config.yaml
dataset: "read English sentences (LibriTTS-R)"
noise_aug: 0.002
activation: "swiglu"
kv_group_size: 2
kernel_size: 15
loss: "cross_entropy"
lr: 0.0011
Rows from block 2, named by matrix and row number. Each number is 128 + 32 x the weight over the matrix's rms, rounded and kept within 0 to 255. All counts start at 0. Numbers have three digits each.
# pw2: conv module project (model.blocks.2.conv.pw2.weight, 160x160), inputs 0-159
pw2.3:103093089132071123112159039101089114128167129125113053129095132114033155162150095074131130138157071099171098162162138076111070127111150092067078155136146195125135113097131166075143128141129161151115149091103118117139148197128117161104104069062133140130074120035164178133084152066134132119117132191131147133115078113136121106173128097108163105158148108170107139108135097146134112081113160072101096060127087112083243165129151198140079126208144108160145112198157138078134167050094197
pw2.4:150079147135113149114120123109117115143138083127072085148059137166089205172118134107134120178164203083143109130145157137126125118118106111150089170159140153129132191129125147147142182075149176106121087116141156094169088148180103184131092098117142157163141123089155086140134091113090121132021090110113129160125143136104140148094122115089084112188130178136127166083131147140152134140092155123146117157107163130120142158141137087106144134194157138148163102140114147177132145165103142
pw2.5:136120202144171115133104174099156045109094124173190093164138103149183062123091149087122158128123094091143137140121214152124160159150115141137174115120105163108135122129095136109107118121125169133029187118147113103131163105151116166123094142124161203114085228126120196105117157039169118203086097116089169075095110172096141125183100139092136125096100194102113064110194112130116153164149148161103131090112126149168144081129097093092141090141115121133123069100143132154099074184118095
pw2.6:132157125113177144170144079213165149127139145112183154120170114152129106064194109144151108122113125203145137219169145124145188165126115143177131089080118116167098152214108106158128092124120127106095125087112138117122047087108097120105136055108162169155105170195098158106124143083144135120124157140167106089136115118098079148162147083098160147172118101067146188122082114124135202082118134152192169058129142163110159136085148163126171089114096171140135141121106134110084132129140043
pw2.7:162110113101078123092121092137127127124150159148142079141139155149085111124016122156092083211097133141140139134148112111105169122097102121086135112159075152136163100073069086106130082101136132085187055096147207153119136139137121129188106165126109091090122119134129116055133157121115147134026071116144189074122152111160136124148123066122159139118155093213104167155135145149145126159117113105142170108119125075117144135119135188141189078182207088142162169176101141080088138114140180
pw2.8:111172153134087076106123128137117099101116083136087135147133146102097159145147146120040108184108091087146099121160141098143152123120156112122113110113129152143117107127114147143118119150100136174138112125147137097050122178102159164089087149144074163100119179084158140150117161146147140118128107227142116151153169134098101133115123076122131093121143114136082113135160164187101060132107135145103122042123167115088128163190146141146071121097188095111114154159159098127120104101171149
pw2.9:166099124121080093116116094103133142114107132161167116176123180125097152162063111109075111111159125120147113097097096106164139115146083141120101135082122120131188103039117071145098157081121146122064157192075118175179133110104116175141075123063068083151176101160192141114142096088127096172123101116142180081049140160188119148177115067208193154119101157192142136129149091134091155136053087094089191113138130132158155112076151148160112128107118117110122112187141115131167125146101116
pw2.10:076091119140112152094118103083089097124099083088073143128121109128100090122085128131183128083153120101130141101130144104101119172161135141110122164152164206105088107145151158138150068133199094167125115088137088168108169111084132086071118124160139162184172134065098182217048155162143096127125106138113106163150111081101141160113131170114181185091166128117111138132098128101140109147151167085116020172126117125146081117149107166113081123138107120115107111123127134115151159139096183
pw2.11:149120096099139145127131132093104129164162110136149094132118161136138161153131127152135097123173115108091133093125156123124110076079103107132129112074160160146143135092208108092148177116086136062150099127098110144140137134135112112150186123091120169124135177115108113118192082163082155079119125158105112180164208127118160091121100086077106125145058131144147189108101080144140147142087155140154133123133124102112202174094117158159171161177102099100124117149129090100142107062113127
pw2.12:105143139131139074110130155063183114118109100128159093107120098132124075116129152146119185117114090175132088171152131179150136147125120089126163099065093191139095137150212141132096104174140112138140143084157149096094109155146163124094151167140186192140105166158088168131127120167099166114139182154120129120110151128111132068096139115089117145152125126113089205102149130134128133137092161149126091073139182176096181191133146172151127077117165113166134113099113141084105099125132077
pw2.13:130116166141120078132154119172081134129126136155123116116144102114121065140133146136117168080101119131103095177113097139168120174151113144075135144140092168095114110129158162101109120165119104136120145111177133096115174188150130128148093152151157088116121126139162164136089134088129177193156163147105193111096130129136123148106104148127125133115156124170119063120151140136104144135175127098086102112146171144132118104108124088090106098055175114156117109161153137138147116157125070
pw2.14:118058111147151065138157121065225163091096096156111102094135124139103112115131136138112172104127114193176064172132145179129144145143086102127180114111107186132112142148152130112079071152128095070141203142147125087122140095150178106080098153107225189148084164131120205114113132091157130138101144074108146133126118106122118124124156091115141145134101160222112104122211045122127156118027188132100143120153167145081145178139186177143109065113169087155113120150132157084122152111139152
pw2.15:111078111122124170133138130157150117182152119123149183116130097153065116139202118172135102151143144135120203175171118095137112119101125162151152160159127116108143146084099087128067139172129087120140111132112106202178054025120139103134172132186147113150179135114117140070139106092114077118147125109144121033111134122152133145106145123166174128159144124186151127125131056173187112080113108168126178216167115127165121110139103125226105218180152146071112135123116178090146133125118192
pw2.16:105121101109103113109106062097150216139059186152098073141125139141069150182125124131115154110091163128110119178118148143107133162133160145062123165066089092155135083091113137141126083176151113168158160171139122124156120060071157168122066113126147109195105136140111181080114147120076103191223117109134143099050056177084101078140134171169138111100120189200124057150207085098138119118114137197034167255111122157135165125110104136128082067138155226144201124079188155149129122155163119
pw2.17:119117131172110102111098107182141185078134090123083159121088131110081096082175124176094187165103129189150077092105151161123145134090135101135124115079157069137106137184118172106153094112148108207166147116196135090114156170154142129074139109137172124087045114135131137110034172098108154095201133197092043159123117103123151120085154125092067114092154095098080116086119153125148171161125219090088126124076077123113136161157133174081133076145137173140153138168142168098077106079110158
pw2.18:123152184156137167112142142158139133156155055098124138100111127164093137089141130177163152168144136175128137083130100118123136162141101121147113119131109105127139215150168162141144122120139091135135125084126148101122108165186085144134139145154143126155124147170162133104110092122130130096156108158162095138122149104130179150140114155089048083123115128092111113121116143153139110145174109114153082185132136078117118141106144119106202168164155090128113131123090136162115148150128062
pw2.19:115123117141090162111130153109108091086137114128096116094090135114127214144130129128136112179135140128089113071131106123129069119098146123148101158111197052134129146095106143131136187044085169143101134130106099111122124166122081147143149151106092091129127163160148084119072136148122111138084089164137053123183203107163115107168116148112085149069078123140147124108118163103132102129100119057121181148140070032152131093112113074149180144177103108117110125144131109190150120106124160
pw2.20:107162167165069127113113128191116085139134097080076213104118140104112118134135118175131137081110203183165083092112099142148138126103133098149137126168138095117096103159107193103148092150142104179142165123191091086185173169122137152118219132152155119126087056115128117124075145105120140103184182180087049109128174137137122126065123128131129171138141053154112100124110192125114125125154163115117090105108156088135127142139106162104075077072180112141127166171173169087098112100155167
pw2.21:150146166176121089141153144091165083127149069129090153126120117158049107104132154140179115086119170147091164131158138142142091216133128118117160181157095140077099109192107110164065099143148096067182098084159124145149129094133138069138139138181181077115097095110095121120111134154118107082117158114134090116122118118143161094099114139124138213127120089113145123154102148144147098090137131192149155132125152170123089166096126129158180138065102165155145154115099171075072208175142101
pw2.22:147128171151120103196122147170048052140118144123146152188141142150097086149123100117126135120105182139146127125146181133164063121117140162102128169163086078052119115147052154087140136110135152109051172116173125086185130125144125175137113086144165092072145059130156114124138163085169140171105129155125094114114087180161123135103095102127131075141149121114114137119111142116073107088162159150139187080103164157169124132142082091099147058075104166147149136167150167122110098160127120
pw2.23:088134164107132175161112138173094129178117185097169147139143131122128121159155126100122155155113131112129169145169159141116098127107099163147134103110108064121148164055154120113170174131127143184077120077134145124131138131109097149170076051112133139104172132159142059119164142144122093143155111165118081123093094154118168118073105143128100031138204125091089158117096182108122086132203094149118142139116130166149127113148142055110151129129112126118135119123143145188141113146147084
pw2.24:123108102106130108120142163106117084111106114205136090155134112117170122170130141097121112134132123063082079199162140091121044093116060157150079115090141165120124165148097098102156165070136180086045129126078144110096172157094104102125124081147116125161129170117139123175174138089126105148039115133106142098134100121115109138156103094040119133119103137073145159088156161106105142132093158106132185037127181128118145115070147091076187066164053163133127098102157084097134095167106132
pw2.25:125157130097134137128085157081111141053117137153100095118116123155155087114074167108131132171154096109158064123124134115072175133160155115105139082128107189128112139130159132100153098104123124105105125123082204083053175203099176108081108182132132182143142189112147122156130162131178139115096160116144159146155100085117119096143133150103153116069151167071102115130219165166114132187215126105161091056096125153106081089123171131115153103132107105173082091105115067098114136118113089
pw2.26:125119078122138091121127143159130114118160110151091150084107172108102140110152084169137093111130174166145158225165123090130151159115148128127141066103120173152121111215110087106148028108166193089133118125157130160128145116127144094073133151181130160154161119096149139089145152030155141124130076147115170136146126065115095111099144097115222173094083133164127207115184086199171156144123205099176104063122161114094179109119099187163136084125108112114083164124188081004135128129108200
pw2.27:120187136118083084087114117145102124153151119075118119124147183127117180144102132118122161137140122136162084143145097160123151141150154131176127099092124069165166117119180094140135128143126142150150158114144131102149162156092106150151111144127157163118159089133154098104161116131085140097196094196184172146096133144131143146099106109139154087158171145167100158151132152153074088146160076143151120093126168139098146183112173139089087195103158082161137136186123095128138139100151075
pw2.28:148155152133137097148125073093134136057120159162076091118109127174132193105090157091133136163131160183160088148113117144116185169152133119090130142162058109134105097147088162143087056112142137167155142164087154082096100161091137142093138160110184131129067118127112153120041194125183156188101151145143178148110143101116130121135173143162132213125161137172154075132162207132083152116160092095156153076113122117094115081158182147098144078128165134157143130123111109101112143115122139
pw2.29:131142143096091150134126083134120123127137164112125113130128116132117142123085131111106129170171177106166122111132113135119172121129155115161095109156085107152149156110133086111112083124111139156127122152129167146103107155111123168134114157084109189104151129170132153105119183119158161171113090177166164075135109142121125126147139126126165127172142157141110089109155154153076134149138077105139152127134142102113165118137161154114128119127137109135129118134086084115125101111132118
pw2.30:127068075120147103123118103164121166165142138102106128099165147142074137157148100202137141124125119114106133169111193129117088187124091125145175096148110071133121153128104179148138094076159142084151193139177169107156103103095111151162100138112144117147092086129130164071119114089128125157175099124118144169083107160169107118112111147157145116131119136114115142140171077061195177133107125127118137136150098112176128126124067157081108117121161108127139147178136162178165169084131115
pw2.31:149233129100133175146102109126146200111109166151176115166167098163223115103105151067064139143140129160146084134077128177099208078147152112171075119135070143143104150098151086138147115115082081159129142194075184086092153159097159115121115143100135178077135153197131131179143177171175161162123192137129151097132138096144136160142135129120106125132140124097123076124135200125045126145173041127184152120122130170103099105112182099057182106081113128166105121162076078116126063140133078
pw2.32:165120146114150125171158124118199182185129104154175135118145158153146200122127127114109092148146149144133170122085081117148133117147097094120105143131083156162188154086132112117078155139079131122161163160104130175189096094183146171129124127112064107126136151130171158037188061127089128130148129100124178124111156163144139101145150090182108081194104173133155105160161106159186140136078087173156161188162125086108116154117123106135102205159154111100140159108125124129165117083123140
pw2.33:155162136119142119143077151167139159115130103140143168128105155139137022132143128142095175110132129200165083117052111137114191123128116079172157108137106111140125105151144125115130118163094111176131197158081161077151138158113157156052155148150115185119143130171141133122156123133136162122207119144174141089141154120140143125132149101186163064165172095102122106141136093156109179143134125110142120159078117135120104157177086126133090169115126104150120142069093136084081068106121044
pw2.34:105127142107132148137130180112161086121112057089170186160126093123167075101119146067179138166136070104123150118186113098100153111118104120158113089164151194141086123133135106092126114118110131085163088079133069185064135140136131080114162112133126134124143145126108185160109139134187193099076122131078110158198165134167139143133120171135142110142099045055147148139107154103158073153143123071183112079142114155128079135193118130139172194140168043059100135148073084122156157148125206
pw2.35:134138154104171235157105179149129209127109148131176210136160106127186128060154170078168102173135136152094193082154137144131119121111138131101121120094121143129148146085102096115106138138081120153151078085084143114100116125157139078152141121152112123125165122206112111124152147162130133125138121129139140120174132157167175163088120137182076093167146111049164127150093172105147102150159047102185150208115152150142055129171136060099179180153090115099105130072073137208122118218117109
pw2.36:127184118103153129147142172119115131109091180165113087114137128128157151136096155105182130071125139125056141095105108158134080157126142131131115135090163072170061109090132136126156151064128109109119104164098088082119127155112114112174126177142099067146136095193100093167124181211117125141146152081113121141185143119121116135149152178108094206075057139070122061113111124055142142147146118101102160163147098108189107117099115055107189095159057201143128105084120120195153153145122092
pw2.37:117138122145168142125118155154157149162134122075121179100155116122146086094135112180161154065114152153129175139134131145154139143131088159152172102132098115158122135135169163135133096166174116127161122125150098129141110103158120138158140130159184087142134075140111082126167093140114097101199148077129139109107126149146132165101122183119119151140100093157123143145088126112153168140140096165134090189136113162183085143137104119135122168137151115116106151125108188144132166159128087
pw2.38:139142146149128127117158154156079110187139154127145169125122138109130173164087126127109114122109121106115170085106069142158134093104076100122145116149153054142142099082117185150140203111149142140145119143169080121175124166176095163192148142116111077109151056115135070127126135182091104133187129141080130125114206135147152161089102159143081133119111102165096138139065193118130091152141092141097123156131129125177110121139104094115075148091212081103144161182142128147149104152120102
pw2.39:162121084108084140147079103107128108104135176179115141159098189132072187132111131068122095171125147088127189108160153072099116148108168158117112150132169081114137095080041083109130135084107173151102115146086136176144106076116183143127083162113035092178218112085140094138152160109168060147107080114133123129126139158158116114159144098155155119107151158151126104160156150137136118118107099125114191147081115163188088073153082101166104102150085143107117160142160119152109133138110199
pw2.40:155121115138131080098142108092150089108117103107161126105121115111145067118107096137150149098126072130151111117119146112116151129143121092145169152128158168146121112117136100143116089156119103087126105107138071167146122111192150071135146147116149103146094121097098102127101117119115147105073158045086153068190154082105105138177139102131164219074125047162103119157129094118132121131095119112115148112144094142126118154134121156191126135110138161108104146145122149103139139115108193
pw2.41:093104122116181130190126135129150213101139123138118147116146135155146106106176151127122154131110146132100128154106120147128106180162088086090155108104094133109090122148145185094153059088148137135165171141139163063129096118151150121109106143102146172167104137126109165129118135091128143166136170052117139215123103170159127099124159169120085111106139180126161098128191126106156185103128168102128130192140118117138093087136085123114118078145117106165125110073129135119131141130157079
pw2.42:152129144155100155129163132082158131160131116127178110135161110146117115101119088126116096099139139128069171080095149128151133122163102154153151124157103160090158170104142088164104135177125102104117114128135157167151081109176128125135123121117116144147148149176107148101173080140151122117097150024139130119150117135140115142130096103178129123125128171110130120137120083134159106126103084159156145189154133148124092160080133125160141150136106147140139109116113153107111137161145133
pw2.43:167126170171108131135123126088111125067116130107082145147111117145106145115100126157149119136132138100134119106100120136150158155130148085137174157165102103090135150152101155161070129105135160076130167145171143087156097155132081143142123088137144093087149085110130119111134112128146119111106132069168162122117129154156116155131143146154138122150129118147147102124097086113145108142142110121102131144116112117138107139140142169111133148118150155168173129117099147151107145139127111
pw2.44:099108118166106075070158161119129097145154071120125121140130113120157072142139134122135126057112130117130104126099155113137111096111071118137118152132166193114070106149148173172120118162167097040138116157155092140134178113177165069113174125165122121174079111084123163152135127136109131132137142103068119147129129122125124132046106140089135156123070095149116153109087107082161136129094206092128058127140132157174171183099111134107105085088143147119116138168168146112114136162119120
pw2.45:081128152171108161080115094143086078123126131096090187086158085107085154112103112128182173057101111150121154111134088095155122166117145154119132158178120133135088106141111203126121085171182139122147146141185114159118172151111093157144177097163118046156098053127115161123088131123125119174211156125120105103101108176160104188063128197118151156122144087149119090115055157103114115130189112102090080158092105126156123109156121109063088168097187112148159143159154121152131160173120158
pw2.46:112141127152114165097132125130080085134157136086083178142133133089124152123106114160155078083113145096129117112131139132143123086125191159080133121153143108121108056148097157112175131114095149156166091120170124118091144146127117098133166153194111122078135084143155100163105166206137143112132113180151115152153137144126132188068121134127150107108158115121106168152068213126121074160157141154131061115112122138118114103157104137129080127091154119149142177137177110092116115168154147
pw2.47:094095211104167125155123172141139183064101132178154111127114124126166144127158178044134161150127158160093123034153075147123104144133106099135127119065127144103064147096171157075093100113107110168197125115126152058047159174132157092071133210125116161151136190165109210163094152143175144204151161163082070139199188146177146143032150110131058079130176146134140067121132217127121126149083122057144130155132147138096047082191176031071169128123151059154109149117084065152131094159114115
pw2.48:149090098127133134121138136095132090151143060076155120143142122128121122133179138117137100115129072097105140125165124089128128103131095116164137132136133190092171136140139082166086146159122123109064102095100102200124112111151104107123170093121128137146158179097104156147165039101106106099077110141148140117086136148144149118133119097149145110194109086104164221129066076115150138091064142125145100080150131161093154169114155171142116241146108077110138130102081124100152156141106133
pw2.49:114126108143115123122125153103174143095131144187133128108133130117092202127101119125113084121129151103107133134104098111123119113138153150142107087137151087119111097129083125115108128094112160120162138175135126106126063111061135148152123150142041159172108141121107181130167108132138118158130102066121105170139117140148093119163114152142132140127106172154164104142182082105180141166079134124093141166123096057121110109112111158140124116136095166087161127115144086167139150145159169
pw2.50:132143132141125103124139115128164140155126102107147110124125132119163079136151137180108161113133128134135103167123102114137180138138116095112155103134074190103165147159167102130089121193120076126159123109129132150104121118160145113139137121145162125109124141124131146098184115129125144119117158140136157128119152121103135144124145097130141119152122139196123145136119161172093114121154121178172104130141178151109171184112134148121109123090163065120128137129115137045119124110128116
pw2.51:115125141097190160204153154100199191132117114143185136133154117191138127082142170083129112186157144129090151135152161113138125143128120154155114166103117170131151171110142077123100149112104124095103139095087129116127090133146130122157111108110128173151148150180117133085179125171111154127086155125139127089152125126161144135162135129142102131175105141096152164121154086149140098124139093149152183166147143160102145139098129121175206127153062128114130107084066137144115121174151100
pw2.52:152177131148148103122155134119074102181130129097170107156146136110143085145101141142089139129126091121141085128105110153151155097138119078099157141161087144122159138102126144142113164127135104146117117123136105127158149171183135159140132129126168101079129086142140066094117126175102165090134155179107182131081191118133148136117094119127089126147117072104102161139068204149067105144153090150142101084153149136120145184135121130131119141092164082137128136175115149099130115083139074
pw2.53:130121175161074168079145171133118147160132186196098086149102122092165132131109143137066103132114212103132087111037099124158149062115101109136102100075092146131146139146129137085143108115116108100125087152150146124128182146105154147119133116143048129154131148123167167100199105142149114132166138036089163111105153151127090116035131117102109052139101148105146099088117165141124129159115199143128100187123154086115122122129107114062104073103145149151110135115126068101142062149138122
pw2.54:143160121133115113111106172105097088170175107134137144139112160098140133173129140068115133154126067065141141085158111148105099098126085103168130093103184150142125118092138117100174185127098166168084102099130097129151121177160148131119156160083117191145161148106127093137145072145112137078094121176090100158132159170110153088134088094106074065136116121103108194146101120139132129134067113124112085055108149155077153205150137088140081193174127075114120129148147125165132110092147113
pw2.55:131164148132138165131104086089086130105105180083118139133131105138121134112098147135156105113133078155154130063118126105090157145153191142103124157189109128106120042145130156174127099146183071184138106106096145139104128130057155157090150139138130124124143122094120156191073174194179126138153164126156109164125119107129150115171155182166157142110220130103141068142083162114087119121231090123156046140092071141125060058175151177124078122097138157159122106113086131142108170114113132
pw2.56:114102132133143145145154109143145090133112099086134168106112132146112195087188100121187084115125121182130194118167089129140089145116173114128143153161148097132120118172064090146086155164126152154148101104097054218162101045103107127128183092135094068108184117085110103085138156128145090104152130125157099085150175119156151121147136113197166159163164082130183111171085112120127093065099095172146162154148081128128100095157120132194113183145133113090142159116124133120153156133119164
pw2.57:189194154131125156155097135095101114118133183133185130120168116134177090113158161098086117124091079126114155129083136121098159141163220140121132159174098134076166064121119125126111151185095107145135137132143144133104143153108153079161125144155090107085139115162127081107177105168122145086133145122164162124116108182161122114181111130160108096119192108133136089170120158211107089138247089184177112134104085087089110065148129099154128163087140149175125121063092141147088102120159139
pw2.58:059080094132123087147136122220167069141149117119121123140154162134032100114220102156161171101137111150142173196203176080127090195106147132117125139085175125126080155173107106120137076116154162122178145061171105154139085059140144126140088112151132160133101104095114174077136221045150146119158105192104058161107114128117125107126134119097183118091159113160086179146154115112195127103101215146115174146149171141183211165142096158153107026145149135085156156161193211112112171101130195
pw2.59:120150118169133098114143145129164072168140120110152153140149126134127131168129089166142095109105108145135171131152144129120097132110128153161113154138151079162122109180117140169147154147173116120136154133136059135171120067139066137158180096129107104119058076137101084110145079159094120109172098174112049166106130096123144092140109153155131133119131087159179176136029075115116131092103168169103125129139120076144150147113118129131116188141135151095138138089120167140106143119101139
pw2.60:162132119105098066135143050041058148142134186166103025113160173134068174169091124118087125093134111063121118078094055158136089146154161123086112181158129104109187060059072161154139190096135155164116151141115116093170122161138146163161116156101087105154138092115143114119110064168051113133150115123151137138000137160132146081162106139137089120149150176187106096135134134121137127137115125128038133169117118102108172146094146112085085129122129165173173103170158109180166149066102098
pw2.61:108096079150119137104167153137150121130102152178100120169095103125154165173140107140103075105134196093114091154094135119147081076123100147179061135103160067136102133168147104158182161040119169092092109176114106091148142089096100112137139062134080121139105115137130085190140106147153098175065127090117088136155088104097093125137131139093107136121087153091188149080110099063107164090072203127080171121131121106158158089080117145143146057158051221125146104091150101138141092166130126
pw2.62:115084125187105069108145133118126111138135090153065133127067137129059119172104107147111126126156188130152147107115109141162110156145132102122133167157129129134111114146111136157107099134159137109119132136142106142174110131154090166090131170120121114120145097084117139129094159076135085162109108132103127110100131076132114092146122113190152188125106171151152106104130068137158139104067176114083130143147105090167112104122128160159089135148151125117118120158144138109126180110102162
pw2.63:108087098133142162138149096157137115082129185142119144076159094130067150091161106188154115095121169153106203185162157133149146171154143183088184111163104131097130149117096161154122096124155147099160138103190150149117089105144104119175099129146177103153122098117094123091159151090125109140130151035125155098074126162197103148131141185112163139095150157221170089128152106141191168133139129141129180186128101153176095062129107148156125076157142139166128133117140165100118183164157195
pw2.64:163191090106133142136174154110136099159132091109169051120162105139191127126145115080116113079107086117093123077108098136087101098177144150173089147116156133158139118115178088160120195154105124112097094102077100140138085138138127089171168105092076149130108137158109074114198041189048108068112143133151131126133123117103111103229098105083095150172086103080179134143068104118134136087098094192147123094161105117092148170102140099146146200158061143151118116091101118174147148086153064
pw2.65:101097133154194174114125167101191165118091133096099191109111100118133176095100125188184093094109187195130153071131152148157127109102145123113165126116120077192120107180092137153111113123191115138152070165133094119159142070084126136123161136139161122149112111091097131179095135180125078148159125075114079147192119097096112129077165175185135192118114129096143147146106117108149141140130150168123107171119086135131071115162096122149128111139140167083119142082130129166118140181118140
pw2.66:096150179149112142112100135114118117098131120102120169108122112099106093089141149071158189122087079155109128108164121165116110174145147129100144105098162163114061081160165183091107067139148122125188122087199140125064146174097119072118104184163158154119145132107118173172114136130131151144215114146117083170138121165145140149057127146098137095114156144134077078154106169141172080148151140094106063177133134137113071080185129121116115144121174078181112152101106102136114120156148160
pw2.67:104065142117082096126107126115133099122128075186084128158109142111110102157113146063114129145144147070110087155138177111155100100089052133099122123068140220113086181081078150071127115117058160092064137128143127114128161151134170089069123156141111142162166201101155195119129162033168134185061117102070191122157154151155121101082116102095134114096082151170089140120203139122183137123083181083123191100137158151166159123112104096125133078150150074115095117139179119109149083155121153
pw2.68:174186122120117082146152137059140124099127111169136071131131120119198098133068155110109115134120085094147088138099090133108148117157167132123107123159105171111143083145124107133122148107105130080114149171118124123108170164104141121143134145133104113087115140124143116135173119151173142123048140101131163117156120068151100112186145108127115115097105166129145105110151127182077120147168123153168159071138115124115105056083153118105173101108107127138089118114137068142149091127114128
pw2.69:112100083130097131110135104105102076111113164151095110173136131138100134163085105109152094142147114091147132119140152081118085123122133190102084188140154130124119107120080134157165117052158157130103107138080079176136136087087131130116148122134083130149122088098126118180117153115155103165074112140099101152137141119140116121174130125137178164070112113145132147109123118103103107096117182116115153100131103122172140082108115135164113064148090165116132105166170117104144141120109197
pw2.70:107127083145144158095123185166158126141145153119122162138098119098123114128171133188077073084114193128101123129111123137156151051107108085197114081112140110159138128178107062172147118151078102155143069162121137125146134090131133099134152093121072149097134148145109117123144082154107137106107118127146132107162131099097099123090143085143139125145109105055150210108059135153127158148101159120125151114121120103137147159132102157148134137161103104103093146102119107074101082159156112
pw2.71:128091152126138141120161099104142105128141134167078164084157113142122215120080119130148103167081156125129191105139100127153110119135111181080101185142155112145146098087073165133138189138145159084139100159115092161134152107115114100192110140167109070138160133096123108119143126141088067241128080080117131085139134096159146152107142183158126168125148152219122089129140150124158094115149125144095147209139108113180082047106121088123130133139171123116118143145150102151162121200107167
pw2.72:093162141110132120081105162103118142063125136158119135080120131110115151098144176117136126147112094103080146118132138138089161182144153105096182117128145143121100070122131129160100084151097139179197085103101121159045132101084171080105095185148114152115172173084109151166083217188154141110110134118140119224161161121120147112115154152160161152060148121156103117177150176118139072153152093063142084156130107131128042094190143142155124143093110092127081107122130101108146151131153167
pw2.73:159188119162165105120152207071124097154143051128139099109145136093194100100138163125126098089124103125118120152132107137127153107151117135106135106102134255095115112149167080136131146179092107048123101111135096147104171151191160056145149149178120174139138150146122140113201129148122154077034165094146175151139130105140141093102138101147087132095080126120112175142110131180140072133115131153190074089147151179073116170101151123135158147082098094128082109094173092104140117137140117
pw2.74:140184117154100109099121120109088123092124097141136099142111164145155111145134122122112183094146087150106087122102106112118144143119149142110108166112165114101100112115078144158121143089107134133139122126129139094122131174160120106113141153135156091104068092147142099150101156182095153136122165162136105124141168121132126144151102118070120145112169078132093119113108176121118084126146143136116139103093161141111164167112170107140138059085147175173135132190138145104096119107116128
pw2.75:110141152165097084111121148097090088079149059144105096103130099119164057118122125124140210078122116117143074128111141136122143132134109168107103115111111197092064125158140183100146087151133119067095187120173124087071195176128157077109138133150204164135086147129128194138089155088161173167100174091090176105127099121125123151061098117034108163083107147170079075091173116128142139139154180049118088083122149175154161141125186137054123061065151127177132112176162114103124121137116106
pw2.76:152086115142142135128148100137105115143138122113055116134128136146101163143102097147094099171140216135181086133100104133144148137146117122099106128160077167135131143143118160122157093103161145132086143141125169133143108179144102199131075136109139155116180139136201093105118066096121151127076113134162136101087109108161142154082150066114146098172125158119112115101153124159131165161092131112170084160131110123102157123103153119137113125169177057192135146150117107109153103102126119
pw2.77:137088114157117053114134118093118132137147095128125110139122132130045053148162107157118194083137092147146087133135149169132127146123063089138168124112102186110109126125137148105098080152164106118107180114215139090149133150186158121083120132096229186139084134126110195085083117064105145090153136116089146117071088133105132121079091091056112146129103121149058135128154058129185175141052185110059114122132157172107203216154136193117088115119167123179150123166154193077102156071126122
pw2.78:128145128099129154148116135163185119094129071117153154149131109168140114116176148112154155156147142182130140119144121118112155115133119095220111144123130142150149174140136085194102136124077113123150111149065140145117128102120129098140165129115115132123134188126138131091142127128134090102110138156160120061149174076129157143161145085156122155187150081046153117116128145153129131084104094149173149142128098171108134112116167109155204161167096128120124131100083100089118124154129110
pw2.79:098104171142111069141122146134118135144116107165155093179105134132090039166152155112043188088141141116141059142104142132144137135131048110085111138071048159104103187110122127090105119150111113153056199127151159060145178172134162141096099149100146153145142171128151178107118150050137144183142154136085156078070106178127135111074103076079099088135114145136092106111171152143092152091111178131047182114125197167143178190120116124078095002071105106151113114150183149078112084122128051
pw2.80:128123160167154097136140171140123178062126153150097171073152094137101212066114125148157164138073149141102175146138120121133141215146147134104171154119121121074039118217044173097097064166153174107171134126181134122085079139143126098091134144191158090124083114108090135127089226118112143183178131070143156132152069149184118137138151195132157158103154118146150065110157132138133101135187145097101168154127136076166090120163123174117116088125134128177138105119134165158123170179134149
pw2.81:099079180144135174106130189192111097181168060071121199162114128151080117131166082135110121111104227042136213137176194143176060117116119151130181136177143105115159173119119179105185196161156149077118144087211143140185122106141090104204042031139100121127192108078123115131145067113135091143088103115120054151078105191140136197024122153109105028173087134125135189116101100134206122157156115141125143229133105114169131159131051079135095207130195110118142145131123175177126105164142159
pw2.82:081138160104151148122105138162108127101111164159132124105180131106188140130192150078118170133077073098124166147119110115099114169190155139127118116109137080128090123107101111096136143158116119244079107139085115120085131131068124125145106167133095118118211156096161101144109134089141120140155169166146151090126098127111124154178136134183113103101187128071165071153121179135066131091196058129133140081145109129121045059201135067106098206136082086172098117053125075198175112153139100
pw2.83:105092151106150154181173119178143197176169146126123128081122159137098190119190120139107120208120183141096172145151141127149105117106118172071140139083123050166140134123148135117132143122114154135180123084149136086190071112151131138163065148128111089153186125146134083076192102132069108127161131122124077143131098153132138052107136137116094086120140158187155153127163104173222125111124133160102183222158117092138125123108074083167139070186124153155137134067144174141118109149127087
pw2.84:169109154126164091149131126107152127127125117147091125133113088142124090104169146176162178097128162175139154119150178181119188177139117091098178123145107195112157151181126099154095123173181100135157148086161129141153109092168134143142140170137185185113084151143096159079094125083104144118130110120138173092118121072129135137100147116139130147138138119105120141102099085166131148126126162153135129127133155172130130163176130168162165123153093163149114117111083207110090127130118107
pw2.85:158143129166164137147125129070144146052133112163173083152099115154154129072095112076129109106124112135083099113106095115146147182166153188135190149127068199051123136158135083143049099168092111101130117132121150139072080118115105071131203135198156118098130134183114109156146077137108119157074092075217198127134175182148130198150147100191149165163143165177205107126075128167074089098077059138175150161126194134087087139117149115123174153056109159148173107074072103112122116214139145
pw2.86:135192097132131136137156128116169107099072155094128037118174131166174150125117119127152159097141121180112057136111137124089142134135177135130110148112156137163149116168128131191130186079135140104145124113066144100101090126112138152206181116102163134141058131149104074122111144186110120040075161109149069148165116104116093084183165156086071187097082127069137118116115085073132137145085182151179110139120095132114217190098154152151164067139105170147160106125105107133119172070141124
pw2.87:109155169150159147173118194116131210094104166129132186117116170160183141119126128099129129120127129175141160122101124159119129154137158118136153122102135037153111109132125117105159135092133128143135165122109169100145123105078076103121091109114163107151143098097140028131118168168156153135174138109126105143143139115136146138123136145171141083166174154104150118134117153124108108128183110122166139200121110150145047086149144076117165118095099127132117123119101144193114122167103118